A small image classifier, trained from scratch: soap at rate 0.0017, 7900 steps.
Rows from block 8 of a small image classifier, named by matrix and row number. Rows with one number belong to one neuron. Each number is 128 + 32 x the weight over its row's rms, rounded and kept within 0 to 255. All counts start at 0. Numbers have three digits each.
After each neuron's rows are labels from the 100 images, of 14848, where the neuron reaches its highest value: "patch colour" is the nearest of a few named colours to the mean colour under the peak. Only what is clearly more common there than usual is listed. The data: photos of plants, animals and fungi (iNaturalist).
# fc1: MLP up (model.blocks.8.mlp.fc1.weight, 1024x256), inputs 0-63
# fc2: MLP down (model.blocks.8.mlp.fc2.weight, 256x1024, transposed), outputs 0-63

fc1.47:144137060156116195150073147085075128128132176108149101122200159143150110112107106170108138207154137171156095117114101147157173098121165126182138139109138179143189166077116163081170212174093113
fc2.47:127127126061099100088107120140085107094103066152061075127064155126098153116118105149169131085091125099120115128120191147101139160133117161165162169134165067132112114110126101097118111093114141
patch colour: brown

fc1.249:143095079112078094172109086069128077207137117086130090160079185119142195145142097142149145125192095126192199111145086110134147101036149074083132115189144102134120145138156106151193173123130123
fc2.249:139132189114148129133158102173119122120113088080098136124035123050177085135121113121109131121107139071170099120075160130136111112106136124136142085116106162177132149081134163122121150101177155
patch colour: brown

fc1.619:103089149124084136139102128131113160129125143123085134119179171149150078106075140154164197095127099122079105126093139180161213136135135088091075049169169137083064173155090151120146128161158119
fc2.619:099150130151113130198144153153065131130143128116138088129087111044151087144156108118118096145173132115119138067086134096120113120139111131081113176083149083131018161183083145075129138141115132
patch colour: brown

fc1.333:090125126114122100144179138160116121104069118124194148134088130155127095134142091187139109095142029088088077153112112187145205086063080118168116087098107145118165115117123081172116151139094155
fc2.333:137162164101147179097119184069139090135145187118090153188139139134134150206147131104155138140150108185078108138132151178182135125091150092124148099079140117088147118093173163186163170161102122
patch colour: brown

fc1.514:111141106138211098109152146139118076124107100144159131174114164111164159142153166105087076137152130132153137124093092119110119066183129087159098118137114176184121173105067083140124204140092166
fc2.514:056101161162124054151125201116102101113101155115142162155155147110075100072168132171082193089141231189132135083132100071107082111120147121135128138096166124148058113133108071134144147107135157
patch colour: brown

fc1.644:093172151093169105031107111124127207159134131111139149174112163114177120128133117145111103140104059089092081158144122146064148160146085147160144190137171090163106157104160104121156158128048107
fc2.644:142099131133172187103179160128165104113110065139105127089091179144083118091139137178130190111112172128144131136109170169125070164140118145109128123125141116100128131145101106107105106119090190
patch colour: white

fc1.316:127087205128119120116130138113141124128051137183152137148193150133101103095153121161117058121146071139147123137146126149189126138181141135080076128111121107156169172100130139163109113158112136
fc2.316:091070114030094043138132130204172153160106086145124176145101122138118167090090118096119169136133157120155175097123095120127102071151130085099104113104115155175160059158097154084120100157135133
patch colour: brown

fc1.277:121109109106126141071207153099095126148108191135125136125119089108106133170078120103107145153163161145112105137127161104213137114144111127170154167135128083098122182121091147071113097148127127
fc2.277:117085111159112142126120134120085087134142190145181124051117097133200089132162145100168094057112145110107150123092133112122104074132094151112135140129167101125106112171170105105103098127130095
patch colour: brown

fc1.612:077112077178115136132053111141113118124167104142117107093104125120137144139076181111131131138067132138165113154127115093133130128122165216122132121134091148115110188088100116149082134081127207
fc2.612:112146145204078094100139128105148174048164097119132151106145127143094156133090143138134144118184156155113124169129160072136121112125138087095104153109160146151144146176109134130147194118099156
patch colour: brown

fc1.104:141158174135132102102084104111120174146131126124143163150123082124084159089100131157130099087126129064192104114189171163132059113062188116108244102084114058044140143137090120156117112129136084
fc2.104:133110100172143094069158132078096099158130179116142090098078144160218141125179150053107112152127185208100085129121102163124101091063097060122148165098136051128121140116094190088170047119092135
patch colour: brown

fc1.368:174101141154118169148103123089128124140065184075137139136139082184140139150110186108167119171136111164113089137130124116141134110100060086149168122198117124099123104127142136120120152110089124
fc2.368:123119098177108124153144221090123123102108128123078164092148099148108103153172117084144097076081144145091172117150108086119172133138116098121099134099116092076052152123154148179098122124192133
patch colour: brown

fc1.588:103116121130084118130111203186121085154131179138170141081101066093153123195138136139100095126137100112114142159134116125119179162126108156183176123106080180134154156194106208110148128151145082
fc2.588:113182084129097177169118102096043114139128125176102137091114114124115144116135129136085160096099108147112200104097161142178172099098073126189183155089118161160167127171144149135187096125114193
patch colour: pink

fc1.712:118123114158134112099113138157134103135172173174099146109053163070094123090117138135133155053144164198162153130146132105097155102151194166165155101167125127119122103158112114160125109135129134
fc2.712:134128125120142144113157094097146156121142115151134214071091112145136131147192064123087067176124145139111132041101123109104160103120139093133089134122128124114129075052179111104146103104110141
patch colour: white

fc1.427:105144144107071149080072085116139148121116121102129108153162126057166146103165157158145113122164174074130134139170118113085131164183176084121166113171129101121127145068113166158174102180157048
fc2.427:131151159153129127157099146089118134199169120068164150136170182138110111139118136179063147159144120107125104143141158133140090123122098082109083155098163120224109130123166141150149119091152103
patch colour: brown

fc1.257:167143130181133104135135105163072170192077081132089152093099065115094142143187178133134115155150119197120089135189166073134185168138155196100143118122063102165152131042106152142150098094068073
fc2.257:157111158136191132050172142116181131139120138089174099101114150087115083097054134112162102134138110098160105125119116121126132102043136068170116100116134155149092122123135111129106125078181161
patch colour: pink

fc1.159:139147136137119137116176152078135114163100131084176133091151135146170141144113128139126060146137064072141158164117142110081128109110151119042096116093129142099195098104100144104124110176106085
fc2.159:106067146099144146187144133179133141082176175109116158110100154095146079137122076070184129133179115138101152139117120065188140112103194114125091133133124091128118176099100104168095144122123160
patch colour: brown